{
  "model": "CTC audio transcriber",
  "dataset": "read English sentences (LibriTTS-R)",
  "train_examples": 15625,
  "gain_aug_db": 6,
  "time_shift_ms": 100,
  "n_mels": 64,
  "hop_length": 160,
  "input": "log_mel",
  "spec_augment": false,
  "win_length": 400,
  "tokenizer": "char",
  "vocab_size": 32,
  "arch": "convnext",
  "norm": "layernorm",
  "activation": "swiglu",
  "mlp_ratio": 2,
  "inner_norm": false,
  "subsampling": 2,
  "layers": 12,
  "width": 192,
  "kernel_size": 7,
  "init": "orthogonal",
  "residual_init": "none",
  "optimizer": "muon",
  "muon_scale": "match_rms_adamw",
  "lr": 0.0022,
  "momentum": 0.85,
  "nesterov": true,
  "orthogonalizer": "polar_express",
  "adamw_lr_other_params": 0.00086,
  "grad_clip": 1.0,
  "gradient_centralization": true,
  "steps": 25500,
  "batch_size": 64,
  "epochs": 104.4,
  "lr_schedule": "cosine",
  "final_lr_fraction": 0.05,
  "warmup_steps": 1270,
  "weight_decay": 0.03,
  "adamw_weight_decay_other_params": 0.05
}
Rows from block 6, named by matrix and row number. Rows with one number belong to one neuron. Each number is 50 + 12 x the weight over its row's rms, rounded and kept within 0 to 99. All counts start at 0. After the name is the row's rms in percent of the matrix's.
# gate: MLP gate (model.blocks.6.mlp.gate.weight, 384x192), inputs 0-191
# fc1: MLP up (model.blocks.6.mlp.fc1.weight, 384x192), inputs 0-191
# fc2: MLP down (model.blocks.6.mlp.fc2.weight, 192x384, transposed), outputs 0-191
gate.302 102:55 51 63 62 54 48 41 73 42 60 57 67 44 58 39 48 45 56 61 29 41 49 51 59 61 57 38 72 39 51 58 17 52 64 47 33 28 56 48 46 63 38 63 66 70 59 60 43 42 51 59 49 37 40 58 48 80 55 57 63 58 68 44 61 46 32 57 36 37 39 60 54 54 63 43 57 45 36 56 42 53 65 57 55 40 70 35 60 45 42 45 36 29 67 52 32 51 50 39 54 39 56 25 50 34 59 42 45 29 52 61 52 56 34 58 38 38 61 55 60 54 69 47 38 35 75 28 41 36 70 61 47 40 49 72 49 51 53 37 43 82 91 41 50 58 60 66 47 48 45 39 62 43 44 58 56 53 33 54 37 43 68 37 51 51 46 37 65 67 59 53 48 61 51 30 62 29 50 45 47 53 42 42 46 50 32 38 33 38 55 44 29
fc1.302 104:32 47 63 43 49 42 57 48 49 70 58 40 58 51 59 45 58 39 53 46 67 34 65 58 50 45 49 59 40 42 53 33 37 43 77 52 75 52 45 44 31 62 48 51 38 41 42 53 58 59 46 52 42 32 58 34 59 54 43 28 67 39 55 51 59 62 24 61 46 54 50 27 31 53 58 36 46 43 40 40 45 54 60 37 48 33 49 55 78 48 49 40 63 34 66 74 34 50 44 58 65 53 57 49 57 59 43 63 71 46 49 32 37 40 62 58 29 44 50 66 43 29 67 62 45 19 70 48 56 45 65 32 50 38 27 45 42 61 46 50 56 29 69 48 50 49 52 35 52 61 59 46 36 52 58 71 62 49 33 60 68 33 35 48 65 52 56 33 63 54 64 65 52 66 46 57 43 59 73 68 74 51 46 26 51 53 74 52 59 39 59 67
fc2.302 106:41 31 32 36 59 52 54 66 51 72 58 76 30 46 55 50 38 65 50 58 49 14 48 69 45 36 52 36 65 48 60 52 33 35 46 44 58 47 77 47 54 65 50 65 37 44 34 74 55 43 27 23 46 55 47 50 71 54 51 57 54 51 62 32 30 49 55 41 70 58 40 33 31 53 57 49 53 19 41 40 57 42 69 50 44 49 46 50 56 48 50 40 35 54 58 65 39 33 41 63 48 56 30 30 51 50 54 59 58 62 35 42 42 56 66 52 50 70 22 57 42 37 35 33 48 47 52 36 41 53 35 83 31 47 42 57 37 54 46 49 65 60 46 38 39 43 56 68 48 54 36 60 60 49 28 49 69 56 43 51 49 56 47 53 43 58 35 42 55 61 33 59 45 38 57 76 46 47 51 63 53 53 57 32 41 54 30 63 60 50 50 50
gate.303 098:58 29 55 48 56 54 39 54 54 44 52 53 74 42 44 53 64 47 54 61 37 39 70 79 59 35 33 44 29 34 37 41 64 28 44 57 33 44 45 51 39 59 39 54 42 44 50 49 44 48 63 46 69 48 46 42 54 62 55 35 30 68 43 57 75 45 45 58 44 50 51 57 79 23 61 74 71 41 35 53 49 65 39 67 44 62 51 57 52 43 41 66 57 47 59 62 42 40 62 50 62 41 38 62 51 46 24 48 44 52 70 60 70 35 57 28 41 45 51 47 43 32 65 49 67 51 45 48 64 52 29 25 70 49 34 70 33 61 73 53 64 32 52 50 42 48 53 64 43 58 41 50 65 62 55 49 43 44 62 55 71 44 33 20 36 36 54 55 41 70 28 68 51 58 37 53 44 44 51 40 39 63 52 40 54 54 63 43 34 44 49 48
fc1.303 101:45 40 54 67 42 38 27 29 44 82 61 52 39 38 48 68 50 47 56 60 56 44 56 30 76 37 48 46 51 50 52 60 38 50 77 25 46 42 34 55 54 60 70 48 49 71 55 57 54 46 49 46 61 31 49 66 46 33 55 75 31 62 44 40 47 54 50 63 65 60 55 43 49 55 62 22 52 38 66 41 58 55 45 50 63 62 30 47 64 38 53 46 44 55 75 55 48 41 59 54 49 57 73 59 53 46 30 56 70 63 44 43 52 33 68 46 48 43 42 40 54 32 50 40 57 54 60 52 52 55 51 86 27 70 37 34 39 41 46 38 51 63 61 63 44 67 46 28 62 28 65 45 48 62 84 39 50 68 61 48 41 42 43 34 54 32 60 43 56 27 56 42 49 47 60 44 49 39 42 42 37 62 46 60 62 53 53 53 51 37 41 60
fc2.303 095:42 49 58 62 41 47 69 46 33 47 75 70 48 32 40 19 36 50 40 55 38 46 49 56 71 53 53 33 55 49 39 17 50 51 78 38 51 40 69 50 55 60 73 60 61 65 64 48 46 47 60 62 51 58 44 37 30 58 31 32 59 72 43 42 64 38 39 41 57 49 58 45 53 63 44 42 49 39 59 46 56 45 37 46 44 34 45 52 40 41 46 48 50 61 60 48 56 56 36 58 30 49 66 37 36 81 59 57 48 55 43 48 52 41 55 45 56 52 65 44 53 58 39 54 65 40 35 55 56 59 29 51 63 39 36 19 44 40 42 40 31 52 60 38 51 28 43 57 54 52 48 62 57 47 35 17 46 50 71 40 45 43 41 30 36 70 71 72 63 30 61 48 58 56 57 33 48 67 43 39 60 52 56 56 28 55 40 45 48 67 37 37
gate.304 097:53 61 49 37 27 64 53 47 23 69 41 51 62 60 51 88 59 55 39 65 67 76 57 51 48 42 59 74 45 51 48 50 49 53 52 56 52 50 88 57 41 32 50 39 49 56 53 66 46 54 51 51 36 45 38 48 37 71 59 58 48 48 38 43 45 42 35 35 40 51 38 38 53 40 37 57 41 57 52 22 66 49 43 66 37 52 50 65 56 42 61 39 46 55 43 56 56 47 40 50 46 65 53 70 54 53 37 44 48 50 52 47 38 59 33 48 64 52 26 29 51 59 51 74 40 44 42 49 44 40 42 49 80 48 55 63 64 30 36 59 76 35 59 37 43 66 50 43 58 41 51 59 49 20 49 43 56 30 27 57 64 34 50 62 63 46 38 39 54 52 50 65 80 50 29 34 53 65 60 48 52 33 67 52 61 59 52 50 28 48 64 40
fc1.304 107:58 69 43 38 47 26 44 55 53 61 50 63 73 44 38 38 49 37 41 55 55 35 69 70 29 56 50 42 40 51 60 49 73 50 57 47 47 56 57 61 53 52 53 62 43 59 51 65 44 75 41 61 71 44 54 56 62 57 62 34 31 32 34 53 64 67 57 62 27 34 50 57 54 38 64 65 56 32 32 44 60 28 36 30 56 69 47 32 52 47 63 44 63 51 26 83 53 35 36 64 44 49 40 64 32 43 52 63 43 46 29 37 57 52 33 56 48 67 51 59 47 54 45 49 57 40 26 49 55 42 56 31 50 44 53 56 41 46 46 63 52 53 65 54 51 64 38 69 51 69 55 42 41 53 47 28 38 29 58 53 55 35 50 39 32 61 55 57 72 55 55 67 53 68 77 60 43 53 30 36 63 61 54 74 36 36 45 50 53 43 54 35
fc2.304 095:38 60 36 27 44 48 36 62 61 51 36 48 54 45 52 46 57 47 36 28 52 51 62 56 41 58 52 64 51 42 41 56 58 47 55 41 60 60 47 34 34 53 36 37 29 48 58 36 40 61 31 50 40 49 55 21 42 46 56 48 44 28 42 53 63 55 62 73 58 23 46 42 48 36 40 41 38 21 55 65 47 53 33 72 40 48 47 29 24 48 48 61 39 60 32 42 41 63 56 54 46 47 61 28 35 28 60 57 61 42 52 65 27 71 45 46 40 46 64 78 32 43 52 57 71 50 77 61 48 66 55 49 58 69 37 48 53 38 55 23 47 44 29 39 64 46 55 67 48 67 55 52 47 55 64 49 50 55 41 42 44 69 50 48 73 59 54 39 36 55 44 61 69 43 16 56 59 48 60 47 76 61 54 53 45 57 59 47 58 41 45 48
gate.305 105:44 71 71 66 28 28 60 72 56 47 54 52 48 25 50 44 58 36 45 46 59 53 32 59 67 70 61 56 49 49 46 74 71 40 57 42 44 49 57 56 36 50 85 65 40 47 49 29 43 55 51 41 66 41 63 62 45 38 43 48 55 81 54 43 57 42 53 57 48 51 31 74 64 35 58 64 53 38 55 48 60 56 68 61 37 40 22 48 65 42 29 58 60 38 37 59 51 56 60 51 65 41 51 37 46 49 45 43 54 53 51 67 56 55 46 28 33 54 46 66 57 46 54 40 60 36 31 22 64 36 56 45 48 33 53 43 64 57 47 42 65 54 44 33 42 49 49 57 36 62 44 51 23 37 33 64 29 50 47 65 44 41 51 67 67 35 49 49 34 66 57 65 55 38 50 47 20 47 37 58 52 42 65 45 57 57 53 35 60 48 67 51
fc1.305 110:34 46 43 25 72 62 45 25 26 42 51 41 51 50 43 56 49 52 67 55 74 55 68 45 44 46 56 47 62 41 48 64 50 52 47 61 43 35 36 64 46 52 54 37 47 46 27 28 43 53 51 66 36 45 65 53 49 47 56 82 54 49 52 43 49 55 55 57 71 33 41 50 52 49 53 46 50 51 40 54 46 42 58 44 82 52 58 29 58 66 75 44 54 57 56 41 67 24 65 60 41 44 59 57 83 38 32 59 48 37 46 42 44 44 66 73 46 46 55 37 29 53 48 57 50 51 60 71 48 46 60 61 43 62 37 50 37 52 64 68 42 43 37 46 39 72 43 49 71 56 56 48 68 49 68 51 47 55 24 43 71 33 45 36 34 34 56 52 54 42 37 30 48 13 66 50 51 47 29 53 36 54 33 57 59 55 44 66 52 52 45 47
fc2.305 105:44 46 51 51 53 59 43 52 61 50 58 60 49 39 40 70 71 40 35 59 62 49 46 43 61 36 58 55 69 28 44 50 81 60 62 35 48 50 57 46 51 60 66 36 52 46 60 64 37 63 61 45 63 62 46 68 48 32 65 52 57 48 69 29 60 42 58 61 70 78 58 37 36 32 48 47 35 61 37 35 51 56 36 52 42 52 76 59 59 40 32 32 52 76 58 56 56 53 54 43 41 25 50 46 41 45 49 63 63 45 70 46 43 56 37 60 42 58 42 42 47 49 57 40 36 54 33 64 46 43 59 60 59 48 27 38 50 53 40 33 40 38 33 40 36 57 55 26 55 61 39 78 53 51 44 29 74 34 35 28 53 72 63 51 59 63 52 50 42 36 44 33 58 47 53 62 53 48 31 53 62 40 71 41 44 57 54 50 43 71 82 51
gate.306 105:55 42 61 62 36 43 52 48 57 48 63 47 45 44 38 46 68 51 51 41 60 66 29 63 51 46 45 31 49 44 45 57 66 53 41 41 31 50 44 41 43 53 43 69 57 54 64 44 52 41 46 73 60 58 31 57 43 52 14 25 54 64 50 42 45 40 52 81 57 35 52 54 75 45 24 54 52 53 48 54 57 61 51 59 36 62 49 81 41 62 73 56 62 58 49 57 62 53 53 36 69 57 35 52 33 62 42 45 45 49 42 45 50 68 36 49 44 58 53 29 57 64 39 57 65 47 84 72 32 51 65 49 54 51 12 55 45 49 50 58 66 54 54 53 54 30 32 48 32 58 46 56 58 41 50 43 25 59 56 68 60 34 51 59 42 46 64 49 53 46 34 60 56 50 35 59 57 42 59 39 36 53 53 63 58 51 22 74 60 33 30 44
fc1.306 102:49 56 58 55 50 49 34 38 49 51 47 60 34 21 81 44 63 59 54 70 59 31 55 38 35 35 40 61 34 56 62 53 38 48 50 51 48 75 57 53 60 42 60 36 46 39 39 45 63 49 52 44 61 30 77 29 41 62 35 64 31 58 45 34 54 52 47 51 56 44 50 33 31 58 72 54 51 72 52 37 51 53 65 36 75 46 62 66 56 29 30 77 47 50 49 63 42 46 46 60 54 66 45 32 53 44 39 52 47 58 52 46 56 56 33 50 48 69 48 53 40 46 65 59 66 58 55 29 51 45 53 62 56 69 42 57 69 60 67 40 45 57 39 59 45 70 49 51 30 44 66 50 34 57 52 23 29 31 43 62 44 67 60 50 73 42 42 55 44 38 71 62 65 65 27 35 46 59 30 45 60 54 55 49 33 55 43 41 39 39 52 49
fc2.306 098:51 61 58 60 53 35 72 70 39 48 39 56 41 44 26 42 52 55 62 42 50 38 39 38 38 70 47 64 57 74 30 42 43 38 47 48 58 40 33 33 39 66 63 46 60 41 47 40 56 52 51 60 32 40 49 60 35 49 45 51 64 45 48 47 31 48 49 67 60 70 54 74 58 35 42 54 67 33 52 54 74 44 62 42 57 48 27 43 56 59 51 63 41 35 45 59 32 25 39 51 64 45 57 51 41 60 28 36 43 49 54 56 31 48 56 33 46 55 47 55 51 44 55 47 26 16 45 49 57 30 53 48 31 53 63 27 43 53 73 65 61 43 37 65 55 51 34 61 56 59 65 44 24 37 54 29 40 37 35 50 45 44 50 62 25 39 39 38 67 61 61 79 45 54 62 49 37 45 64 72 60 46 50 38 58 58 31 61 51 49 39 55
gate.307 103:36 43 37 54 47 53 61 41 64 43 27 72 59 67 38 49 63 48 36 53 42 58 59 52 49 52 34 35 52 50 78 42 49 67 64 48 58 50 62 37 63 51 53 46 48 36 44 46 68 58 53 60 30 55 50 66 48 31 47 73 58 27 34 52 66 62 33 39 66 48 50 34 55 28 50 44 40 33 46 46 70 76 54 46 65 72 45 46 69 38 83 58 57 34 39 48 41 36 41 55 65 43 52 45 40 39 54 49 49 34 63 45 33 52 52 35 49 48 47 53 35 42 50 47 47 54 63 51 44 58 52 41 48 53 63 63 50 54 26 67 35 29 50 49 84 63 61 82 73 39 60 47 29 25 46 43 38 43 47 37 56 43 33 27 66 60 48 35 48 63 51 56 42 46 49 48 49 70 47 60 49 44 33 56 52 52 44 52 48 22 59 48
fc1.307 104:75 36 57 48 56 67 45 38 63 44 75 77 22 56 52 50 49 65 36 39 47 30 56 51 46 42 39 74 45 43 63 69 49 50 45 54 54 53 44 65 38 57 63 49 50 55 64 37 37 48 61 40 50 47 47 32 44 49 38 33 47 43 45 61 51 51 65 51 26 53 60 53 51 42 52 41 61 54 41 72 44 37 54 61 55 47 51 32 52 57 58 57 59 46 64 44 44 28 59 60 48 46 33 81 37 35 37 27 21 42 52 70 50 67 48 49 49 75 48 57 49 58 73 54 13 60 34 44 40 34 70 51 25 53 47 43 50 63 85 50 37 55 32 56 54 27 59 45 60 67 51 54 57 53 36 52 65 65 56 57 40 55 38 49 62 29 58 63 40 42 57 41 64 50 60 47 59 39 49 34 55 57 53 64 62 42 62 50 42 48 35 43
fc2.307 100:29 83 43 47 50 58 59 74 55 30 68 66 42 70 54 46 49 55 44 40 39 73 57 45 56 51 44 63 59 43 51 41 51 70 44 30 58 56 49 45 50 31 40 50 55 63 53 50 40 67 56 53 40 45 45 58 49 59 33 63 44 56 49 62 53 31 45 57 54 65 41 45 39 60 64 32 49 46 33 48 38 24 30 60 44 39 42 58 79 40 59 37 74 52 77 53 52 69 28 49 47 52 24 47 59 38 56 52 66 83 57 36 43 50 74 42 53 43 45 53 49 64 44 65 40 41 64 60 41 51 50 28 30 43 56 57 60 42 29 43 56 40 51 52 52 48 23 59 48 47 39 50 31 63 49 64 51 55 42 52 69 58 49 41 41 49 60 56 43 37 62 31 44 38 27 31 75 38 47 49 35 35 49 59 39 50 58 65 47 67 40 47
gate.308 095:49 28 43 37 38 52 50 50 55 37 37 46 50 56 47 46 49 42 60 50 11 52 34 44 55 28 34 61 63 52 58 60 48 63 41 50 71 22 38 61 61 54 52 44 48 65 51 60 48 57 61 52 42 55 50 39 41 78 72 52 40 63 31 42 46 36 44 56 44 79 51 49 70 40 49 51 65 67 42 51 57 50 49 78 57 33 54 56 44 37 40 39 68 33 38 62 49 39 73 57 52 40 48 44 62 55 41 76 47 50 54 63 40 63 50 48 47 75 31 24 52 55 55 41 57 58 49 55 43 58 40 46 21 79 56 35 43 68 50 60 52 61 46 52 52 46 29 72 37 50 41 65 60 37 54 59 34 50 33 35 33 42 46 58 42 56 38 58 54 51 32 52 55 70 58 38 47 50 60 71 75 32 38 41 40 31 39 50 46 61 48 52
fc1.308 095:45 57 51 52 36 47 77 57 46 41 45 58 59 36 66 57 55 56 49 49 77 53 34 50 44 60 45 41 21 56 55 55 50 47 47 48 57 61 74 31 55 44 36 50 60 37 26 24 45 57 49 61 62 52 55 41 53 46 51 37 67 47 30 52 45 51 64 77 60 40 34 59 58 47 67 40 53 60 66 39 51 64 68 52 61 51 33 35 40 53 45 53 60 63 39 38 52 35 46 70 61 60 53 52 35 53 62 44 42 58 57 42 56 42 59 46 23 44 57 39 43 50 62 48 33 52 44 40 38 63 71 36 70 65 56 50 65 50 62 64 59 39 51 28 33 71 63 31 30 52 34 42 59 50 59 31 36 41 60 75 49 54 50 67 25 38 53 61 43 43 45 46 57 16 64 74 58 39 25 37 40 60 67 56 55 55 60 50 33 47 39 56
fc2.308 096:72 63 58 61 65 26 51 53 72 34 50 41 19 44 59 40 39 48 53 50 67 55 59 38 71 53 42 58 55 49 43 48 71 48 53 49 44 75 43 48 48 44 59 36 43 60 70 38 54 33 49 54 49 39 56 48 39 41 35 29 31 50 62 58 44 77 53 47 56 35 51 59 46 51 57 45 60 71 43 63 58 47 47 50 45 65 48 40 49 46 45 45 45 54 43 56 30 59 56 50 39 65 35 79 56 36 31 53 55 56 54 36 62 48 53 55 64 30 37 44 50 53 47 45 49 35 49 40 40 46 44 34 41 55 47 60 41 64 52 54 77 30 52 50 58 44 37 65 52 42 44 45 66 42 43 68 44 39 54 88 66 20 60 39 53 65 73 48 50 64 53 45 55 49 49 50 70 62 80 66 74 51 64 55 46 62 30 72 72 46 62 60
gate.309 106:39 35 59 39 58 72 45 37 69 62 39 46 51 50 61 48 38 49 39 35 46 71 48 58 52 39 46 36 35 46 54 58 52 72 34 42 48 61 59 60 50 49 51 30 48 52 38 76 67 54 62 60 43 46 46 18 40 50 32 60 68 33 63 46 44 41 33 55 48 74 61 48 36 59 54 67 27 56 51 49 63 63 53 54 33 43 57 47 56 50 56 38 46 34 43 49 58 59 42 49 57 62 42 48 65 32 47 74 54 48 53 64 43 51 46 71 57 48 54 36 63 65 75 30 65 53 36 27 39 36 76 21 66 27 45 48 53 39 66 54 43 48 42 57 38 30 46 58 39 43 64 57 41 41 28 76 48 47 47 58 52 57 62 48 47 59 49 56 28 64 55 45 50 61 52 58 62 43 58 38 62 54 45 29 58 34 56 53 63 12 59 52
fc1.309 104:49 55 46 40 34 55 43 41 58 67 72 63 43 44 62 29 50 39 39 67 60 45 46 57 41 55 40 59 40 39 40 66 31 60 47 43 63 56 50 53 61 40 41 49 30 76 40 48 42 59 64 64 57 30 38 66 59 64 55 37 55 66 55 57 41 54 71 27 48 59 46 83 38 37 56 71 39 61 49 51 50 37 60 56 55 68 50 49 47 51 20 51 46 69 34 69 45 52 40 26 27 38 41 60 35 61 27 48 57 63 55 47 28 28 60 61 45 28 52 58 60 55 39 45 51 59 51 39 30 56 26 46 51 49 56 38 56 56 48 59 56 62 61 42 43 45 49 62 49 64 60 52 53 59 27 81 33 42 47 54 58 46 39 39 38 61 65 59 63 58 62 69 58 47 77 36 52 66 57 39 47 60 42 32 43 53 57 36 38 60 58 55
fc2.309 100:38 62 57 54 59 18 40 34 40 53 47 46 50 49 67 32 49 54 47 67 31 36 59 49 35 56 42 56 52 42 56 43 58 40 63 61 37 50 61 52 44 46 54 28 45 77 53 64 36 39 66 58 22 70 55 50 48 52 36 52 63 39 56 54 42 30 50 40 60 47 54 46 59 38 46 58 45 62 60 63 52 48 39 57 43 42 50 43 51 37 39 54 54 52 47 39 44 42 56 49 53 70 63 62 47 43 53 69 52 53 66 49 31 34 50 43 39 70 43 63 51 47 77 49 45 63 83 52 33 49 54 85 50 45 38 49 52 37 33 58 45 48 47 49 61 46 46 54 60 55 46 49 52 58 51 78 27 36 52 19 48 59 44 51 46 42 54 70 40 53 14 37 39 41 60 74 61 34 45 45 81 53 54 68 51 65 51 31 49 27 25 46
gate.310 097:62 41 43 46 54 56 69 30 58 65 38 49 69 57 60 53 42 45 34 46 38 57 49 62 53 44 69 55 40 39 50 50 76 45 66 42 58 51 38 21 52 51 65 34 61 34 46 44 58 57 47 40 48 36 53 60 30 66 62 37 28 38 44 41 56 28 64 43 76 43 55 49 66 71 40 70 60 55 56 43 61 14 44 45 46 57 32 64 65 52 45 49 40 64 49 73 46 57 53 32 64 71 51 51 68 43 38 24 66 52 51 44 49 50 47 59 62 62 40 41 40 46 62 39 52 58 37 35 72 52 43 49 64 67 48 50 55 54 44 41 40 44 45 71 42 53 56 67 39 52 43 36 39 40 40 61 31 57 41 38 36 49 15 43 29 73 81 46 37 41 54 50 47 50 44 56 44 68 43 41 50 55 43 53 49 67 39 49 51 61 57 29
fc1.310 103:48 36 50 43 33 66 61 72 27 59 51 60 78 63 35 36 71 40 14 52 60 32 41 41 68 60 65 30 37 51 41 52 59 59 40 74 46 47 46 60 25 54 62 61 48 54 43 48 54 44 30 66 65 47 59 52 48 60 40 66 50 56 56 56 50 51 57 26 63 53 28 51 66 53 56 71 58 59 49 56 55 43 40 62 52 38 44 48 56 51 63 50 70 55 53 49 53 50 45 66 39 57 60 46 58 54 34 62 33 55 18 36 61 51 39 46 59 70 24 37 20 61 21 67 71 47 57 45 36 68 51 51 43 33 53 47 56 48 40 46 74 43 57 54 51 46 38 42 41 48 58 35 56 47 54 37 36 58 66 37 56 43 51 44 60 31 42 53 42 66 67 46 46 71 42 45 64 60 42 50 48 47 35 39 35 50 51 45 53 52 73 45
fc2.310 097:42 43 61 55 56 39 68 26 48 38 67 44 50 40 46 58 58 37 49 51 64 40 54 34 35 49 47 60 43 50 33 57 40 30 67 37 44 34 50 50 32 51 55 27 52 77 51 53 33 29 41 43 46 51 44 43 21 43 36 59 49 40 47 64 58 53 66 43 30 65 32 48 34 30 55 14 32 31 61 50 54 54 67 60 44 33 47 58 37 68 48 47 45 64 40 33 49 51 54 64 41 58 38 43 29 52 54 50 57 25 45 50 38 43 24 36 39 50 54 38 51 73 57 34 52 57 45 53 41 57 44 38 51 57 51 37 56 50 58 53 36 34 32 53 77 25 59 64 20 37 57 40 41 45 67 55 49 39 65 51 27 43 47 46 46 35 44 67 53 37 77 61 64 42 68 47 39 42 53 56 58 48 59 40 62 50 65 52 52 45 44 37
gate.311 100:41 63 46 55 51 53 37 39 68 53 48 32 65 35 56 51 33 63 45 60 55 46 42 29 57 30 61 64 41 46 33 56 52 65 32 53 35 59 49 59 57 42 48 41 45 58 33 32 61 82 54 49 48 59 45 63 35 46 36 79 36 59 54 43 27 51 41 67 49 57 58 63 33 45 67 65 42 43 73 51 41 69 49 62 42 58 43 42 51 41 60 44 56 64 29 41 46 33 52 44 44 74 58 47 39 48 41 73 62 45 63 34 47 64 48 24 49 38 71 53 56 39 59 60 69 40 45 48 40 72 31 42 43 50 45 28 57 74 61 80 72 46 50 48 32 49 41 25 64 47 49 51 47 54 71 53 48 76 47 63 44 42 56 50 45 62 32 37 55 50 51 37 45 62 47 35 26 65 43 55 41 61 51 50 65 56 58 50 62 42 33 46
fc1.311 104:55 54 54 52 27 62 57 60 66 49 43 52 30 42 48 50 48 39 30 42 55 47 46 63 45 60 36 55 44 58 64 45 50 51 46 50 38 36 69 63 57 43 63 46 76 58 45 61 52 55 65 46 39 34 61 54 60 49 47 41 69 52 51 49 64 55 33 33 35 60 43 52 78 49 52 22 70 46 52 28 51 50 40 35 30 73 55 46 53 51 46 51 57 62 47 51 66 52 50 56 27 54 66 25 51 72 52 36 75 77 50 51 67 56 45 57 61 40 53 45 25 45 43 43 55 59 34 71 74 48 43 52 40 38 37 39 57 50 59 53 36 50 45 52 68 58 83 48 40 61 35 39 46 41 49 39 40 56 56 51 62 59 38 33 26 50 58 65 64 47 50 34 61 57 59 30 31 21 66 56 58 64 47 53 45 41 50 33 21 44 35 54
fc2.311 100:42 42 43 49 34 18 46 48 57 36 40 36 51 54 45 47 45 66 77 48 31 46 47 54 35 29 65 47 45 52 36 45 45 75 56 39 59 61 68 71 43 51 39 41 54 63 46 44 56 54 39 49 71 61 59 49 40 51 50 59 20 39 58 45 69 67 53 55 55 52 55 45 69 58 54 36 61 41 48 32 37 56 51 47 70 68 38 51 35 44 57 31 38 79 52 41 45 72 36 59 40 49 48 62 37 40 29 61 43 66 58 40 65 73 55 30 62 54 73 35 67 70 48 66 55 55 61 67 38 67 63 39 72 47 60 42 46 54 44 52 51 45 51 32 36 45 57 28 34 63 57 59 47 48 44 53 43 31 37 43 48 57 57 51 51 36 31 46 63 41 48 49 52 62 74 39 76 40 60 47 67 35 32 69 55 45 44 52 56 56 68 42
gate.312 113:53 70 55 53 58 57 48 43 35 53 39 45 33 54 61 53 49 59 48 54 34 47 78 53 57 50 47 43 54 50 47 52 42 61 67 28 28 58 59 54 42 40 63 33 43 75 67 36 59 46 65 43 50 48 15 58 66 44 43 42 46 43 32 22 43 34 46 51 60 59 26 37 58 29 53 45 61 52 47 63 63 68 46 61 61 53 51 41 59 43 55 43 41 61 68 57 35 53 34 48 46 40 21 66 36 45 51 27 51 33 61 34 73 57 32 31 44 57 60 69 26 58 48 54 60 43 40 31 56 68 52 50 44 42 46 49 49 66 39 64 56 27 45 58 61 32 54 76 45 74 41 39 43 47 42 53 54 64 39 50 52 73 36 64 47 53 70 62 64 53 49 52 63 39 56 43 61 68 43 70 74 49 32 36 53 44 53 56 61 54 50 37
fc1.312 105:41 45 45 66 38 84 60 52 40 62 42 24 49 43 75 54 44 43 61 55 42 44 59 58 65 33 43 45 28 58 61 50 48 30 62 76 45 40 35 44 55 38 54 59 62 43 62 56 68 44 39 28 48 58 47 72 52 66 49 56 40 59 58 53 62 83 70 36 56 44 44 36 70 63 46 44 30 53 47 36 55 50 54 53 29 44 42 48 50 36 54 30 51 44 44 49 41 58 40 44 28 52 42 53 59 67 38 57 52 56 63 39 36 38 49 58 43 68 30 64 44 66 48 66 67 51 54 51 47 74 46 42 39 52 54 57 31 52 34 62 40 58 46 57 71 49 34 56 51 53 30 50 45 65 66 74 49 43 51 45 34 53 46 58 49 65 33 64 52 77 56 52 50 41 33 28 67 41 35 40 38 56 64 54 56 38 61 50 44 52 62 83
fc2.312 096:37 49 39 54 38 47 63 54 46 41 45 36 32 34 34 47 48 59 38 63 64 38 45 46 57 24 63 48 55 53 57 40 26 47 34 54 33 41 50 59 37 23 58 66 53 42 22 53 46 51 49 54 58 61 60 45 44 54 41 61 69 51 47 45 37 73 53 46 48 70 58 36 55 36 41 54 45 36 49 58 53 42 45 42 43 47 12 47 46 51 43 60 51 35 54 47 50 63 55 20 38 61 32 41 28 39 49 36 64 59 52 45 37 39 75 35 59 71 38 23 32 49 48 66 47 62 64 43 27 43 49 52 72 46 55 67 33 49 52 39 41 65 64 58 45 59 42 53 50 59 56 57 50 54 65 42 43 37 58 71 49 36 59 46 60 51 60 61 43 52 67 60 56 45 41 60 47 46 63 63 72 40 74 39 38 31 60 56 22 50 74 30
gate.313 097:53 43 62 67 56 41 47 51 51 25 53 59 40 34 29 54 35 43 30 33 56 56 51 37 32 78 67 55 42 63 44 42 58 71 42 36 43 68 84 31 31 52 55 60 51 58 34 35 42 51 65 46 54 35 61 41 41 53 39 30 55 55 36 81 50 45 57 47 60 37 49 33 53 45 61 46 67 48 61 55 40 77 65 59 71 53 53 43 58 61 46 41 32 41 54 65 69 52 49 42 42 60 55 52 61 41 47 45 71 57 66 76 32 64 59 41 42 47 59 57 51 38 48 38 71 67 35 55 62 58 41 65 41 58 41 62 32 47 41 28 37 51 77 39 62 50 54 45 25 47 45 41 57 34 61 45 51 62 36 62 47 53 47 50 54 47 45 38 51 43 43 49 56 64 56 69 67 52 47 45 44 41 45 38 51 75 48 56 55 60 71 25
fc1.313 101:37 54 68 49 81 49 66 44 45 57 60 45 49 60 48 47 49 82 62 51 32 33 27 62 59 51 36 76 32 31 62 60 51 48 50 38 27 41 40 52 62 55 43 48 38 67 67 57 38 53 49 32 45 36 59 32 46 50 44 63 43 57 39 57 51 40 34 34 48 50 51 59 61 46 53 46 33 23 47 63 67 61 38 53 50 47 68 55 46 70 44 32 47 47 40 58 43 37 48 69 58 48 48 52 35 54 50 25 58 53 69 30 60 36 59 42 21 37 31 55 47 36 67 56 47 42 59 65 40 67 56 46 51 49 48 53 61 68 51 83 48 69 45 45 67 56 49 47 46 48 57 58 58 72 73 43 48 45 53 29 49 62 35 58 55 67 47 43 49 42 32 43 35 23 63 44 53 41 73 62 49 67 37 56 58 42 38 44 41 56 36 52
fc2.313 099:51 52 47 46 58 48 52 47 46 44 72 66 37 39 63 61 40 42 50 52 42 71 53 42 41 58 58 56 61 51 41 42 49 48 69 37 58 52 51 51 41 40 51 74 19 65 36 56 42 34 52 38 56 66 48 58 62 52 71 47 60 37 42 40 54 39 67 64 52 61 20 37 52 57 31 50 47 43 12 49 50 48 55 25 36 41 55 58 53 35 45 68 71 53 35 35 50 27 55 51 48 36 65 26 46 44 59 55 69 45 58 34 55 57 60 35 51 57 70 20 73 28 44 56 49 49 60 68 51 39 71 30 41 48 66 44 53 48 39 30 49 43 40 77 64 62 51 59 54 54 57 51 67 59 38 60 50 33 45 53 58 53 60 54 37 42 55 46 63 48 26 25 58 45 59 30 48 55 47 47 71 41 44 49 47 62 69 63 33 59 54 47